From a checkpoint of a small image inpainting model: 32-pixel images, arch unet.
Rows from block 6, named by matrix and row number. Rows with one number belong to one channel. Each number is 128 + 32 x the weight over its row's rms, rounded and kept within 0 to 255. All counts start at 0. Numbers have three digits each. After the name is the row's rms in percent of the matrix's.
# convs0: first 3x3 conv (model.mid.0.convs.0.weight, 256x256x3x3), inputs 207-215, a 3x3 kernel for each
# convs1: second 3x3 conv (model.mid.0.convs.1.weight, 256x256x3x3, transposed), outputs 207-215, a 3x3 kernel for each
convs0.90 107:135173172138137188091084201114147160148134108120177095132119155175109113161158079108165154100121165140146200175126146128117101135113149141188109163141170146158099096113134126098077102080147119093212084116179137172203186133138142128113150116133
convs1.90 126:191118082106170076145162139107085071138133096172115107118117158090084105095088122089086090087114116142143155164148131108089159118175164159107119099129120113083088204149149120119119124104062149053145115078125188099070183169151120136125131122112
convs0.91 101:125115132107127055145137160135112116128122093117163120113109135083116151151132109151170101152179143074181139098096195092151100154163149165132092060079072119116064113141111092125128123119131138137157145079086131132138122069111145195067109114075
convs1.91 100:096127129096169101102181077163083107159217143125154097163117154111139166128132132165129144106176093107068110175166183116138146108098040154138113110110178151147156092163109138121064117140089137122112132131111217159110133106121188069128047110129
convs0.92 097:189132138200142093139161165119141165143160115122097113151091158087145039122091165123112188179112148157143131124201139184086124046108154134089176155104106116069181178029115078097132113123138181144133219182108235065137118195147189065162153112148
convs1.92 105:127120158112097133159035120104137133129169123117160155119151132145134137164088097150139194140132079119164101088126108068045126112138098136126128124152078137131109096181111109175099091129141070163168126114159139134111063121150103103123115094099
convs0.93 100:121111137110112100129096182138162117140156117183161085075086145119113094156153132076165147132137208137100131163134138100130125066135143162060170142167119170104120116096156158111166113088123151100093176136124181106041155140157108172178205178148
convs1.93 068:119143135164113129114098117136214109115150151101116187123212074155082151114166120148157143112097136118114131140165112139169132095144143127075212125105125080138167096104093162121115132168166127069122182137138143104129155084079114114129174125130
convs0.94 099:124113160185127141096059109138154075113150196105150115141187094145126152104097104155169120166165141174121132154036158150059153161123132106092205161113094098116073139049125121136083077143131114034088232158173093111138135150143173093174142143164
convs1.94 076:146195145162137092153102153112135146108132088111150133090174151122130161143153089125135108134166089122143165120165139131157082072196079225097171189143160087087120167208141171144058078151121159066155154144088144118125159171152123205132169140116
convs0.95 095:123144130166160150085149102156115131173106070140051101154089139125054125174038205115138191110187085133142155130163122157078075096137145140128162182096159146169131130163120069151155127139148115117141153146178134093102138133134130102099085130180
convs1.95 068:134156150151088156133153152179145187127120116120132140183104098156184084124104137090192148151127136143121163164100144170096075113156133168142158134069129176146146168126120088112106149130128139142097166119161140117116091136187118113101102166101
convs0.96 089:116086065102060076036097106141116106114125072112091075119057101118046104095165177172130061086143140157181146155073115102095133146089103120116104204076101098085056148160124141133165136118151090114126139143126149073157123154121099085112111134118
convs1.96 096:158156084074053132176074087170169194075105154141053145114160162147180160099150129146117092113134131144120167098096159139154113174074096132118125174186113100166081128105131159118106179156168092108121090085078122126153135079149106124116125100135
convs0.97 117:104086077119124143124060041141147154153108103119150124142146143148204157122128087107156156125159165107105089077160163098216146094159110145112133120113125105079127118097134118134171133146123103089000092053083107083110143133113104139130127160114
convs1.97 208:103168144149092050125185103153118140176089103116068135073182118130154161109166122110071095101117138138126146093096144145165167108147074131118129152143159108094175084122135144125149116164163089131139140107136088121165128110125139119160136138127
convs0.98 091:138104094173175174080073128111082162083148072137100128151144137136196089130155071121158132139132137148081119132156112151046034154125076092127120158122117111152150123093113158139097122099143092047043113110160039140058074139112130100095162124146
convs1.98 110:152141157082164154051180083158134184081057091098117134157181110191141130120160149108187103119115103161160178125092106182126172137178086143094131148137151127189124115128123091085148122130122091176121082117143120137139130108099167157182143126132
convs0.99 096:071123094088119151112142081127131097131150106099175144113081115120069110136123148122145114088121099114132131131111181052105128132072120169132032129133146119164128125093149106107157156132122105155139141066089100095077117107075094144122137134145
convs1.99 078:119101162107072128130175111132117125114113114129176134095106127088072097080135100146144109115097040113174164072093170136179118130153179168095157140199122105134151142117086125163141143121135078119103138112160106086083165080130152140145117207171
convs0.100 096:119128144111120124111169163137116096188092126140128128068102105167077126115045114110084127178146166132106097118107090140090117138062157160078070049129097144090150119123092169135099132176102136078148168082117126120104129082141077105134109112107
convs1.100 069:048143154180090120050100149123095120117076090130098116118189150128151135148145145100136115116060131159155142126126097125141161141092129126230158156100176133133114138141169137101158100149133102134137135156075102095116110089105110110188130153091
convs0.101 096:112082107095135115139096087179110135126126112116106104090182149067096149132114152073121098151093117113123109121117131161061143106108077153145090100106124146168161135123121146084130124101090110141109080111106134079089102123125100112097134153076
convs1.101 065:071157052146079132103079147134148109132112125130140035102120137129166199132115130177088180117111079161120174112070067151146092145129047147110163136139147099125103153055113113094114173168186118112154072137134138119158183122121154147142066137141
convs0.102 112:067112142081096107089122141136115162126117112145147150143103131104152136115169193137133094115171149114112147081169113091151162104119062096119153071136131146136124112080105121179094148105134098016060107049145066053018121165122126105130134107102
convs1.102 185:144145147105109053144135101120119139107092090119124190130113123155144132144131170151138144059105137140115166127146120131153160097079119124092154143153122170115149116109120131054112126134140117158139164136132091109136113140182102117107108105130
convs0.103 097:128147125174129161186079097151113135059161102146137178158107140111106123092079117107073118113121072137128112150143122120108169167075130187135185160102075071120087103077147112151137132105126135151150138088166090140116096093088070141155142129155
convs1.103 073:135102114092164082155129150109126119120145183135092189117117088112140189151151154113107147053097086132120159156150091148147099090136064085096114155161145103159158168083093115150120153176129094122138110084136145095122133135103135099114152070143
convs0.104 093:154132116068102128108091099084159099088091141110144135154122121116078131134100047161090064109162153135074158121213121163088075108123160102133100045104143111148102140087166093096109092099079094110108114172124000105108127143109145124142137153150
convs1.104 117:166171117117163061136102097121178126123078153103097111159111136137121141133075138107147168060093165158138173130090151163115146092101083083099132176106127156141134125115111082069165181124139131101162117096126119109112173136102155166131184127081
convs0.105 095:132086123166120092064055101136087075118141120109117163117143150139120107112121112113127148146165126076126110124107140090068104125173144118140139087053150125166079147146114114158121144088140084114058154089106118135139142087129113136114118053077
convs1.105 073:147140134140098098124121078118118102090186157154108127213153124121126141118116135102087150131077086164143143105085148174116148147111128115097133128141078155148156085066136139106161176151091105100127115139095085070147144196098141147136114071047
convs0.106 093:144168171078104166114128091160124088106085128139118145155112128165116170136148116151086106126131088186115070148071144148007075172044187110115102091111147062082142175074092080090117135143120061079085071096140138147169146125099143118123116075094
convs1.106 069:119049124115092078076091101110137121100158107145133136088131111164180105138100146147067184083086091133182205122110096092125104129147079142114156172113149162157158127108091168049150150131128094116157118079127108121126108155115136149123113179092
convs0.107 095:133126113150051129101157102124094141111134074124111136136123159087115124104062131074129099162116098129150171131105172141047090160207146145131109109127142162091128155116108135083113146117129105141148062115066124142038112086105109077102111104110
convs1.107 087:142127094114088118152112092108088104104126076112117141135125133056093093142093091078073102087078156125151111093059085117149114161081114101142135158085153134149154066156121071138152132129142166083112136094096054089146136125177198118114080099117
convs0.108 090:112153147120124053219125124100153103143191128123123081125171178150191112123215143120141146130145076045101076161190119210137128116186100058081146167101137169101133096153145125115116082138107138056093090086102167077133139121141153157171183118184
convs1.108 116:110113145167124134080133106105079068104072156183140192104171121121194110106147176174126115134096096152112153138135087174148126146108123153113148137117142094162163139131144134084135123170109134205181107147115127088149121087118086068130116114113
convs0.109 093:125099071126086120189105106110067142093150076098158096098171160152134087107123115154142123101162150110133143142190109125174109082170093129143099105140135130165118130137153118159125137109114090149062085149092140065129114130132113110150167135163
convs1.109 114:143114129102101086116200074152059111170089077191166157102151156115175083117114119083090088082114159125102143136148164174149173148132138131121130121195108124094158133137117169163149111136123132155139146112202080077088141112118116185118104128137
convs0.110 093:126089100123167129081069144107084109144148082136103111104129077130087075103123118154198157174209125216071124163140183093093126169119153102139097111158165114179117084120111152119084150126161177070101131141111118144097115066167149107197141147119
convs1.110 087:019126125104154107107145108151127137128149101170132147154136128142135160156165111126112105111133091145160197143083164141148061098137089117135098166155118125111127157135127131076110129123119110114111103094114110150129159134114194197149122140171
convs0.111 094:126088056154090131097132188113130127154121144078078124148094092161135130151157136176210133135183165118142048089117150143120085108172114094167160141133108089172110127103144123114126108119129136088066156154094121093098115143203123066105086124123
convs1.111 074:118141122115089103143235107135084161163140153124089112103068133146136105122122104204107158130105085066073116139167106158117104127158105138163158141128104035167143115097143125140083130075147141102173130100129085108048191106067156112127179126104
convs0.112 097:082149095061139089128023069104148150113130063124136104111119094146109179124081078121226156111150098078133080162176101165124147082050152130094131086092144123134143091096119110151168127098107033080112131128146073066049097152133144177097106167183
convs1.112 134:132155145107103061056158125147170150159086102107142181112149125116170107089054134101108101108134108163166191136141075112149138137085133147111097170140107115149147139150141130167149107124078115115115138084090112122152192149154149135128087163091
convs0.113 091:085045153064096101136097158124120128120106187090119117105178121138187115151115162124065129099108016138137125122154150123161145078120047116121137097100086113165109117134121171146079170129115132079087029161129027126025099102137150115109115100099
convs1.113 129:117161117103092082114164133115096151074053107115112134119125135145118125064115109174128154117122083142164165131167142118164191132101066156078143184138150113132133122098104144163151139156121081151146086052126171107165128124126104117118138143136
convs0.114 095:082137131165147129166119092120110095118128105122142147158109105142162167168149097131175107129175117122149177105058146125034134168154154113140113180127114124145119137146090183127091146119118147048142152113114202085146101129101156119131124132112
convs1.114 089:124110128130066113136130098138074147108179121122125131099171071144153125099099144154170119122140100098153100092092111107109131130099126126118142142137142134129064156106127173056103128106197074154122066094100108160108100122108137122196124152168
convs0.115 095:145129098100129125103176116170175130098124138161130165130127083112147072152145181136161119126118122181157107179066111173087133147095126140154140139184133142065107164133150165130121143143117138029106128035103144091085111158121110094137121178088
convs1.115 074:133100149133137110073154187105132144134131192127125121132139123094163128150100155151116134119080131155161182067105109137108111133153094087145131132157165092177160124087154124098097109133137100192107047157086128109076122123164124128150109152134
convs0.116 092:109110108065107132147079190098134089120113106130102126159074166098082140108072134159167073086128061123080184153122144116116122140146119082140150132123124140159244103114150108071148110131118055133109131054088090102050124126103157122129174075120
convs1.116 101:134139093174127115137039129144046136150080091142090207110129104078108192126137155147102141143097071145137125145129146112177089182143091125092150116120139106116108140126105131118159154162121132102149099149187105099161084082090134065180128161153
convs0.117 095:115082129084089109090170131103134151143156092148168122138113083111088141112031095135092138177100108125136126186156172142085107108108159129118097088136123116099178129088143118134143117150197168064173122076070129078121160109135132081127115152112
convs1.117 067:058095148140124106129081131140081147098121094175141112134127128109111114108159142146107133095082013141156149110188092113155120136095101155108123171113207133068091142159133164088153148162087096091134099097137111110073093150170113160118155107138
convs0.118 088:132157149141157091176095097089089130145166127102077176131103074095106053116173135048062150140159114165133134128140112181125138173098205103149151121101109136104127143106148091125101114085127101088077034064153151087178146135121098100120066131078
convs1.118 106:138112143148133099142145086110127132062071112070124116085107086133120179098105102132103090129078054120137210084172147127168135158145085122099125164122133165140127118134099129105125140094168105146114078133156164075141147106110153157153085136171
convs0.119 092:069097127199082136140146166134107130129159120099158152175115105191117138124106098101180185117085041080094144148121101172129123177188079142148187170152121053132126132142118153151107153094070066105147163137123070094058131105191065114185151120158
convs1.119 121:112128124125070011132166161108164115068109105077090121094179145139139134140106150144082151099086141097129187068136121139144128102065091129092133144126134122136138155116161138118170177160157144144107120079100119075138172146098098146165153167158
convs0.120 091:130126110154166098124206171130113076102118117127151084124080118099133154100093145140144107133147126146126115105100138116116194108108141137120176156078118110151172049080074186107158132122152077155101153092112120102067123112079130137071115139138
convs1.120 118:060114041097056082127119101104105136105098199085172149133121146114203140131101101138139090140044106152154168128121114150138103100144124153067145139146123127160093109100107113110180126157140093091140142125142124120170112133123142149165137167185
convs0.121 093:137178121133141099120089125175127112120160114142127159166224135184146115118199147098097159125165104116123149154154126104084022163121087147019102140103184094098158123144109151130130119136186147110118196106172154112099113073146137098145132140086
convs1.121 123:144119189147101094103128152109113141126018145171159145052157110125181077089157162170100089123041067141112153147111044125169176095123162134093085120129134124166139143058185107155150125105146125162122143119140111086149116152154137101158109084109
convs0.122 098:132148080088127109064139103128112148083132101126101077115113111128130122162164083132147108108198113098129089199115092088116138167136157158038132092089102150113143136115163149128167122196147103087125180066127108073092134175115098157099154155061
convs1.122 095:134121145123082097111177094139137081121133190111178138116045131154122110092173137130155052113066126154075114112124132153175090145130084143135188200111175114134142158099135165111158139102134125146090109163099107119097149120167128125092120187124
convs0.123 095:141132123089120154158186105139114131154131076079114126101087096152137076123141151144110154111136167102108135095143139159106139171097189084128133085156142109179126131070155124137092121172129132158163102192101111087096143081152083110090100070137
convs1.123 069:082128146171131120108136176123109209176112154131104138122162170112140177125164098186110154127148087133156147149116133165196146118125095080106081150143152112118107116159156112130166133143150125140135102103119098120127160109110152128169189053138
convs0.124 093:146060104120088136119073144180136125134140142084090117110096140128108100141093047106147158124238163128113144164116177160074096156101181081126131106108133156088162099166105073159184175104148126069095095091150113078029117124097083128149123107114
convs1.124 103:144121160164088119174158127110103146105115126147145129086129165128160096116171146116135122119081120131091129112108114124141103138180091078100147158068144121147133097115093066158169157117135147186123114163099066130133086078116135120153123166186
convs0.125 093:102081140122098162112132150095095080126138120153121139148108143126104077096118208127098121105100148108090115171123104102030142118068144102156156117100121147141127140117107089128095134092112099043152058092078031108106132144154156099106168139117
convs1.125 067:142197100117068113104170121174118144123127134120135097091143149118137146133107127143097094052097112146145079137137119101135155076134123135114122108128109073153122121182123133146160146203126092114117117118200097127093103088117150112123139051117
convs0.126 093:125159097129183121092145115181123105166125156125123123118099130116108125136124123129136119159094137058087171171150168092155142116071165182123140170142157097081188137133158165107138139144117168084140112080159115104137139178125083106142120114109
convs1.126 086:094106128107056029128111129135110119107050186121086137111098101152155170161193162117141120134093115135136116117124163108085131112142123192110157145116124119125107138134123120106113192197074120097134073112106149063105164105099148139136113101121
convs0.127 093:168115162072154124103053117126100070132084173106155080136142110104115094139089076096154114117127132102111118139178101137122203131092114137138126137151172128163092148124149146130126151083118094026142117129060075075051099104107123166131158123115
convs1.127 132:145167146101088130105140152077156133037075145114085124128187142146140114106154149162154131063118092162124183105125124109151104115127132173070096144131134130113155149126126154076110166111139082124131128111087127089117130154138139141087131074138
convs0.128 089:155101190181150133139154109166128139158115169120196138095129147133183150173135122072125215195153182164122102124164123074067151096103138165101122130122153146137134108181112109122108136131119111180146180150107144201145125082099098097127132183143
convs1.128 053:129171153166148085085184175095160064124088143166163154171145113113081106226120107116162114114136078153191145133132104114115104129108127149112131132108094142096113074173111140139128124062204136120156141114125125117139124148218136122083140138097
convs0.129 089:094130071178131151171180135146131082131075127134096143077119197111101144144164167206110102167087195128160150139109168058145095038121183148142118149105119097113089172154134106195137110120138173214216179171144145137057084123111147129114154116143
convs1.129 056:116104114161116114169176159137152144118122114092125098129190166177107138145136104106112137144201082112173145152119160101148134149066155084164090140154122136156090156126132159057114150127129143186160127157074138131112103126100129112094133117193
convs0.130 092:091116144145132080141168139154117118092096193166141134098085096112139127119131149131149168127138129125181134086081149137092123160124133145123155114085070098121140157155171085130115121097177073087189149161186153105151134122113151147217104139071
convs1.130 087:137135050068105093164133169119139078128118130097054070117118192096107151124153141163117158175124143142122168145168115149111154166137135104110109135184153065161103154143164131116155114105114113092121135137102132161090135103136084096163136149144
convs0.131 091:078118179118194136135149141144164095157151121158099129044077046125132180117110089160151126138154094108157115098125153147150136125126142110157088139137125090205053187133087098116107088098106087196113105132138179164131123178093111140168127104087
convs1.131 109:110129102156195107142132127088122074132070117155145127163135095063098075125162145133141147138131128139151127111112152142146119113107150171169129183135139151096099140161136175100157102115112122136088202212085189156139119151192052093132128138079
convs0.132 086:175185112164064127155131139130137143166215100149122166162149121148112177113088118145153112120084082141181181142139125157130111097101143174114166176142066122103082107171124096175153140097133080164175168155143045141150102056134090122121176086130
convs1.132 050:134162103203109164141096089127136143145186169181177169113169121102153091123105114102137142168137161156117124159089128108105129133052135111124141175140094144154144094090103128114133109136080137082152177151179158136132164182166153096098187128156
convs0.133 091:139086105122049123192146146147118104141095107134143096107097138045138136149141165161157195113139188112125082146117115061126184165169138170160097138134083135147152082121087098126097132145140162142155173135117095198179098101074105149091091093145
convs1.133 080:133128137124126095108145071133146108152120113139187110116136150104162103065181124117176123120148123156116152107119119096161185134089109166178107143101168100081112197106152150114154189121128093057103145179090134184112163145133133131136129117090
convs0.134 088:153187143131108185094132095130103093136118159127123128098146068114073145129069153133123107140192130146139121124147108107098102096215158116133088163088177130134076089135137118148134135117157103131147105141167137149139089132107104132232097114169
convs1.134 087:156152086122171064169144148132154099182099155121125086107086097151183093131093105115117117120161177104136133081090134123120098081099090156128175143155159109148123150109133155101080113108108149152127221169091210131103085108158089196115149111166
convs0.135 091:105137115115066173141089144162147090154131102176106091136159176178120116116159119154102120143123124117102109186156157164147127153107063133168176111142151100087091145105169104107149116141137158100150113058144166137172157155093101127129166090110
convs1.135 062:098135099138133131145161146117111103123149091158180130129134146127081117119107085106115126112105176163162118202195177150139040070139052109197164109187100143106136102134135118185086099171090159166110137105097109076102186133178170125175186123107
convs0.136 113:111104114116184161127136191108127128138124132140184171153137133142138066088149132115124091145117123115168183128112135145104154142067149102155115107163109134138094094138083143146145110119127116063152114093186117145217122149073130174181122146152
convs1.136 192:111168163177127172113128126156103163112131127106088128127087128068086077180087108118154154120124070105075074117126107127122120142164136146134116145114107142127115110138130113137066101095134185146108157136125118100082114138142147109142141120103
convs0.137 088:184139142130152107065132094154124110108069124179184141170097174126102130163168061081092137169239089186079078125126127105142167136109128161125107080113170098153077127139137138126101156082116146126163107175171094153060103124096153132131101161084
convs1.137 090:107147175103140156126201128189111179145120156128109108120135062210110105095135119173160125149104139107141126122150140091164153116142156106158097102101100163168160150129095173092113132159068093157149142205082151134124097129127129108128115119181
convs0.138 095:137140118132100133126155128116168159130149121097120166122152198106153142114120169087117155196103082146088103112114096098045146115139162163117067119113156126130135167153150166115110114115075134061120142251206019098116154184136145177130113129115
convs1.138 132:116158122144224117168144137150129147122097130203143147128140127122116130172150101158165176136178141142104100074104151151166135127082144170127115151136097113128118104099121150127181128131163086130159196171199099092123121132070075089172138120110
convs0.139 103:187204082164158105169147150129106146161102151104184155154162181122132191159140188137168092168144106194125176178112153144088161140058150135129137138188148101131104159154154161137122175135131226126089223099120199118097137094116151130132148098127
convs1.139 146:113106134121164154142123144132177096121152122158127159154122135165144120197137120131151204135124166128158130078132118065118129134144149113127181140132128081154130142145143163146130144088145103167187136192154125169146068083124089103123122111150
convs0.140 087:108198141110171156096097140163114140177125109142097140180164135159106125191130146086086079127119179130142123141161109082081111123171119178105118146098089138117152140133151124124167085153177159176149113138191096175061172122095156170119112104145
convs1.140 081:117199154092145141158136154112153122103091133134118108155163114101102135156154083136132174148145168083134102131173101199160138164135111066104138115142079146131133100163109129118087145103121095147120157137105121144164136157130112107088111127064
convs0.141 088:151129151121110178118098172120136127132119152141099143114167123151165139120172149115112124140118136126202131132138105161166210111107163161128089107081098140071051158180152177165128135148090178090164154085156142097117128171120107125148125044118
convs1.141 056:156169143109109082142171145110166161148202194085200138109117140130132154130115190154133174158160102119164123125141070176072139125081107144158128114170163123086105116126114120140148150097146105117076075138108124163154133115106174089098133140126
convs0.142 138:107117139122108206149164197134134138131134142126139141134133118142120109180133103131122151117160212104130194176105138139090136127089092141168106117135069164115114163114156171118156167077148091095183116097157095095183119128144146116149186108128
convs1.142 247:155139060179176136204118172079085071089138061097102077113071125117060115090119135177130129126169122091135103138135179101137150133116157167130085096133114129079089131156131099127095130136117178066124208110126192116098164131170120163169153145138
convs0.143 091:068162132070166186077172094187134096080114115155092155094080120095106141110128118139146132150154112112216129188079161140101086194093121131122113187176091096105150111115178113119139139125190058121143115178172167063122168144064110170130112066151
convs1.143 075:095130119134181158145109143090097093129154194121104145116132090106067101103147123206132157097118094121089151139098103137171120135135088082121110212107117162126079140114146159159078119155152183136140186127100057138077072072080171083126135170055
convs0.144 092:163113135118099101141164137161082158135120166129131173093101145121161118161105118094099137130128114085166166119184080060082138119085132075114154122127138119101143084124163135102164091121081143144123173205102082134241104145113110124069073112137
convs1.144 076:133140046105122172102150128113091072201140150119165150140111139129094088085178102135161170194145125143133140155129158109076130118133135176119077141112175123203147092106151158072190128123118154159102137065123118061143120102155091106111196094085
convs0.145 089:084142146140137082142123137124126073137135080141153098134079113120138155136141142099123152155130094087100113138106139115145207113110097174117121088141070135113121124079136181132116119170112131159067151146208219188175124104116075126175164062168
convs1.145 065:121104189082158181125114174131131170122190112153121103127126094040134166148123110153214140087161119159121102137079141137132133101116068128140149192102086189049131123213115144068035106130162119138133050171159144141172149140117089165149118156157
convs0.146 091:167128111101181139136184124114163102136120079134192116111101111094132149123152114099150121118153092164180101184128083160111112048114160138143144164067120103100127106111126162104146145113074066119135205220147193124168118112099136151136095182088
convs1.146 107:131163174069145145087145144141186143153180137100121072150140100200170115156143159124100131097094129124060063141182125109110143125125103171150136143110114157174145165129109120090073140104103167233177111167132113108107136089102065081101165130166
convs0.147 089:099075206119147141128182087103066097115137075154109137155119155114142133142157148102110158148189166101159082092131150112079122129125115134072129136086110083119124084155101152116065150122092136104061148145170189145127122128159088124070125119168
convs1.147 089:132160118153147103123106199104129098105096168149132175138118083116088098123144088170136146076152149065104083100118115167142121073172101130077158200127143133129095148117094125105078103121099177133092159140109174146128115135187166150183155138126
convs0.148 092:160118178124134178172127139148182165158118130113174145134137110170122168131109101180117121122128146136161182140094126119106092131169153167106127103147137104080119138114085106194139127153082138155188123110085137144139111073138081093156094134095
convs1.148 070:117146065149114145153144123104146144114132108137070143093148072157157105113122114104046107108158126137111089108161123126114178102152096132123116128147155142051087139138148164121104174164184168113124158195123115074212096140123160060199118128113
convs0.149 126:080193097115200196127070102117117084118138134142127113110100111105113120073102088085127103134210139120168146136158178166092118172092083138100141112136147101134121134144147104161139083117124116123106084187242141077102122130163128138116129105087
convs1.149 214:126165088142186142135220145115152098110108124141128084173110097120143093139100098115170149089120163168092097122134163098137128071093088149128103186110119108080112123096117163131135134149114132164065248175099183170110104131141094076154076100148
convs0.150 088:104098118083097109101175130128117124149157116109096148136160185165183230178115160163175105150126115076106120028110060132108095157127171164068160119092127162117123066153151134110109125123136149064154190136163160117228152122162124138174126143068
convs1.150 047:126115149140116112112093166082130157176168140125152106104157092047091119101111137195198128129174176167146124101139156155070188110138114159147131181149137130153107213131168124065103118080150125142105144168112135131109109100156122119133171124126
convs0.151 089:163109154112139194098130166133116182129108153054165145177101076156174098110113124129140147102180139114126123135125085150106140121162082164142108157162139110194133113129137119102158121183118172170089128178120082125180136176170127112134086107056
convs1.151 072:117132116127170134121102092160135118071162117175074133101097112135103109108128087146115153124175157145132117112133161140111132093099106090137142184106156096137119116153147124135097113132126138114097156153132095169141110171134147131061128133124
convs0.152 091:105126144145130132119124107158103108147113106130147149153136167077124168123150139072163147113106116146157088179095065163188151073089146171150182087111105095113146170110125133114118112169104128156100101192075118151166169093095130150125127150150
convs1.152 110:162145107129186143127170106130093137130093136147129104115098103121103127162095145114162101128109065129085122097120138061087167130124137151110112142137086102164106131120115089164102094151136167171159177178129135143106118111105117182188101151135
convs0.153 091:113141114123180142164126096094138120123169076103133182130114138124135159154094118120133129151167148078077099124101116110152157132106131146073106078114119130069101169174107173152089152142088178142091109083126223137147161133077060149147121109131
convs1.153 051:114165158120108058113090079151136147138126133104121129146114149129064135129105119133100167075130117119099107131096177179128126174115106153153144146125092125142128084130154089094062210118160167142123132140139126123089118135072173141120123184094
convs0.154 091:111151131136126139118117133098153136152182146109105178147156122141186146128142092129151081114176120136114091126141117127078115190092104055086197133146047080079156109054112147149170088117147176093108195217191110136136115114143118131099143150169
convs1.154 069:113153088124125166171153167120129140107148093168134135154141131107065114109151114138174133147135084137128120176126133117108137200096139142155142166098126136110112159139107109067177120137126144148097176096061114141162136103095095135134067142141
convs0.155 087:150145127102148159056119193187126163141149116147135138140107145159086188128116133113086136165112156119110145110106079110150109090088127134074098149117073109169145139088108118106140154130143090167209144095180110137167118085121143137071146148191
convs1.155 050:158133092135126101190103092133093113111167142156154139129144143140098131157172088134117131099124162117098128071137123148165123128145167167133128139079156107078087093117092110138081150144140119124186150114109133111115090026137105109161157071135
convs0.156 090:137123121131136139156094128184142159161134129166114111089116122095177104113168145169134174101094131140098150113120150077195071096098145151092133119153151101043117147149112132132137122161124162087139131128145145153168111187126169176201115129106
convs1.156 049:119148174112163189169137158107122120151134164113109074175125168124114148106100150203125145171138114142082104180111138074145131119125135138137149151132148110115137110086140141087210099120113177142087196143134135134159137109137094107134129113124
convs0.157 093:163146161137199155125158132140135113158124114138121089076149194124142135119150185117123165168087076117143145080111139138091181083135102106162067066127159151159152157097110112130088109127149145137181172101151159171078160076143124158131146140103
convs1.157 050:134099104151122177165121090172111166123114155146145142133147151141136102115106126123092097102102111100132137141146167152145083181196062142079141154118184102167123113099118092128130111133080141136162143198118120186151145097146134132101137099100
convs0.158 086:106109157118132102168148089107143118088119150122135099131106133110090126143083166193096104082149228119114119065135171090129164133139072152113213120152112162126078127158181101170159100104106078148151119149225145104149151176170136113164123137126
convs1.158 089:100129060123151131195172146155142124118134155113124137117095129102113121130116162154140149089128176161120097140131134112116148190121163179141128151162129104093087158172147107094143136104109119105107197142140127178147185136178130194133102101167
convs0.159 092:106134143136145166131125093114150164139133178136166127174117163175144125138196114113193142145175176112105193161135128167107186161117148082159122172040144130103161122149132153116134115150078097024106107167125147142206085135107154094146131114107
convs1.159 066:199117139147138088077123072094184126140148119101160108148127137099150078147140089138093159130147153135099074138102105110073161114166098097158115174146117154047150108117092166161062092111121190142116110157109112180098099171153103132186143094071
convs0.160 109:117130087124129106109120098153121102138145130152171134132115082186152135158155123060117115107133151127158121103166087152183108106129188124135144171099129093126096171135139150169173069136126136157059174069065116108088113130135094178127082189153
convs1.160 105:156127207182090107166098148105103153145079144184103149153185100114153174086185126097123109148183082152204151073120138157121093110163134148109138115096173115081125148098164124073167125129091179166080108190099118115152079082149084062113212114074
convs0.161 112:075067158142102136071168146143123105124122151125115129151161121111157127094147137173130102098168154116122074138161103113089180129220167116120124136135177135109107109147123153133114116116081136098120186123160127167094107150110154137160154141077
convs1.161 091:157073126103101135166130161129086136169144191105145204149162106162131096129094142134141117091136116208107108099147100128132114104168110138084119115099133103126134099145126185148165067168088109211123087151157104094107138111086105076112123105159
convs0.162 112:127082089115107160116126124124139133084102113124164141134178108148153115103140175100139141093142149074106104095162113087119095148114158162118105134134125106144130152114157132064120146076143160123185193049047157116156106154122132122110113181174
convs1.162 087:127138171165114201155118171172116157092122177115150219144117124122165126164136148179081109134095068129108057085161097119118158141199158114158114159148166156110138109092088156165192145171132146104124116151133123107149075090120125107169134172116
convs0.163 087:141143126100142101116064144105106117135135131082114105180169093143125126149087118156168113109161162085069149122121126151131173148107119133142090155128101211150133136128198179099114133151098097099109139026032114120148133090090144106142143129082
convs1.163 050:103164134104140155138112132177117151101128171185141164126153136136172162144134121094104109090078105138139136123098060135080095151179153120104145123149160155165141147069090096147108108087186130137169157065074110114133120115067161126178128089117
convs0.164 113:173144123148130137108165076148134145144098121163163177099123134106125125119115174145141141124101164146158139179151147096048162150091135156118101144121184155134110105089155148102099130130131085081161140118041109103190120125116114161113107112105
convs1.164 108:160091058172120115100102118079145150094138117097101105104078097128128097162161146114168079089107078147129129122112121123125104127149118208061120182125138142158107063214129148142072128143156122109098116186146120063111141070127074187077096166121
convs0.165 080:119123135087092132126054098125115084103173109177122127115130111121144093126139169143119153130094082108129129078100136114093116140077131162097098130141122101107116124068120145105119113180088145114113040163086064120094134140131164158100158133146
convs1.165 037:151172136131079149090198113135158104087072124157156139069130171131148125133154138152116084162107077151197159136101114136116103124083081109148127148144116115156197150106125106070126152186151113118158089029111116060129152115057138143110155093124
convs0.166 112:122038114118149132143188117123077161126090109128096126055063144122199212072128181101141174153193115136169087102082156083209161061144127111087129064143146127143102134119121135148176075112144109113083075066057057170089143070127159184142134113142
convs1.166 095:137171142115079050119177139091135154185139128148121094118146178132168141126038064156152116147148098132097152127113158157189156144059066119087113179084093146186143117094178153142074159153046125141128119109155084185112141134111155102100132136132
convs0.167 112:149088090180130110078145128167133118124103082085117135133126148102165134139122087146094155111108087073105078110215158120079156136150074114125138143178165125178154155119066105125153112110120077128094065165087077111113051170099093087087129131125
convs1.167 082:174105150101084132182114113122138136049055133150115148088095096122097109117089107107128083056110104118143119116166171119159169146165114143071125137057130163140126167079079109099190163120127131162120121089140072076129137136142091105104117137114
convs0.168 105:064143121072159124181141174120173143113104062118123091137117125166092142107134139118185138103111143087149164120117142208112120147141137122075142134099113101140060162077107114139150099184093063173110172091109130168101137141165169126108111139121
convs1.168 063:163109102214131171156077135104106124105179113149108123165144138176161091136148102181093160118090159147104173151162112137128154101132098137149130166154135146089163137086111114115096121125144049116059084133197119156139177109131123131130104107112
convs0.169 113:096115147074142108123095070154118149157174091151128124125197074140148138104130147140139179114129103080125154098107132137089160100155142179094166190126126111101120097085107082116124145060184139095092180135136156101102124149114142167089090156129
convs1.169 091:192167133149128216113160139107127147136144097162152174128139087189132137089096144121138140155131152092154108094133107069147089127159117115138155118117154135131127122130118096126158189132138103145194123163159163087163099123095149081143101162119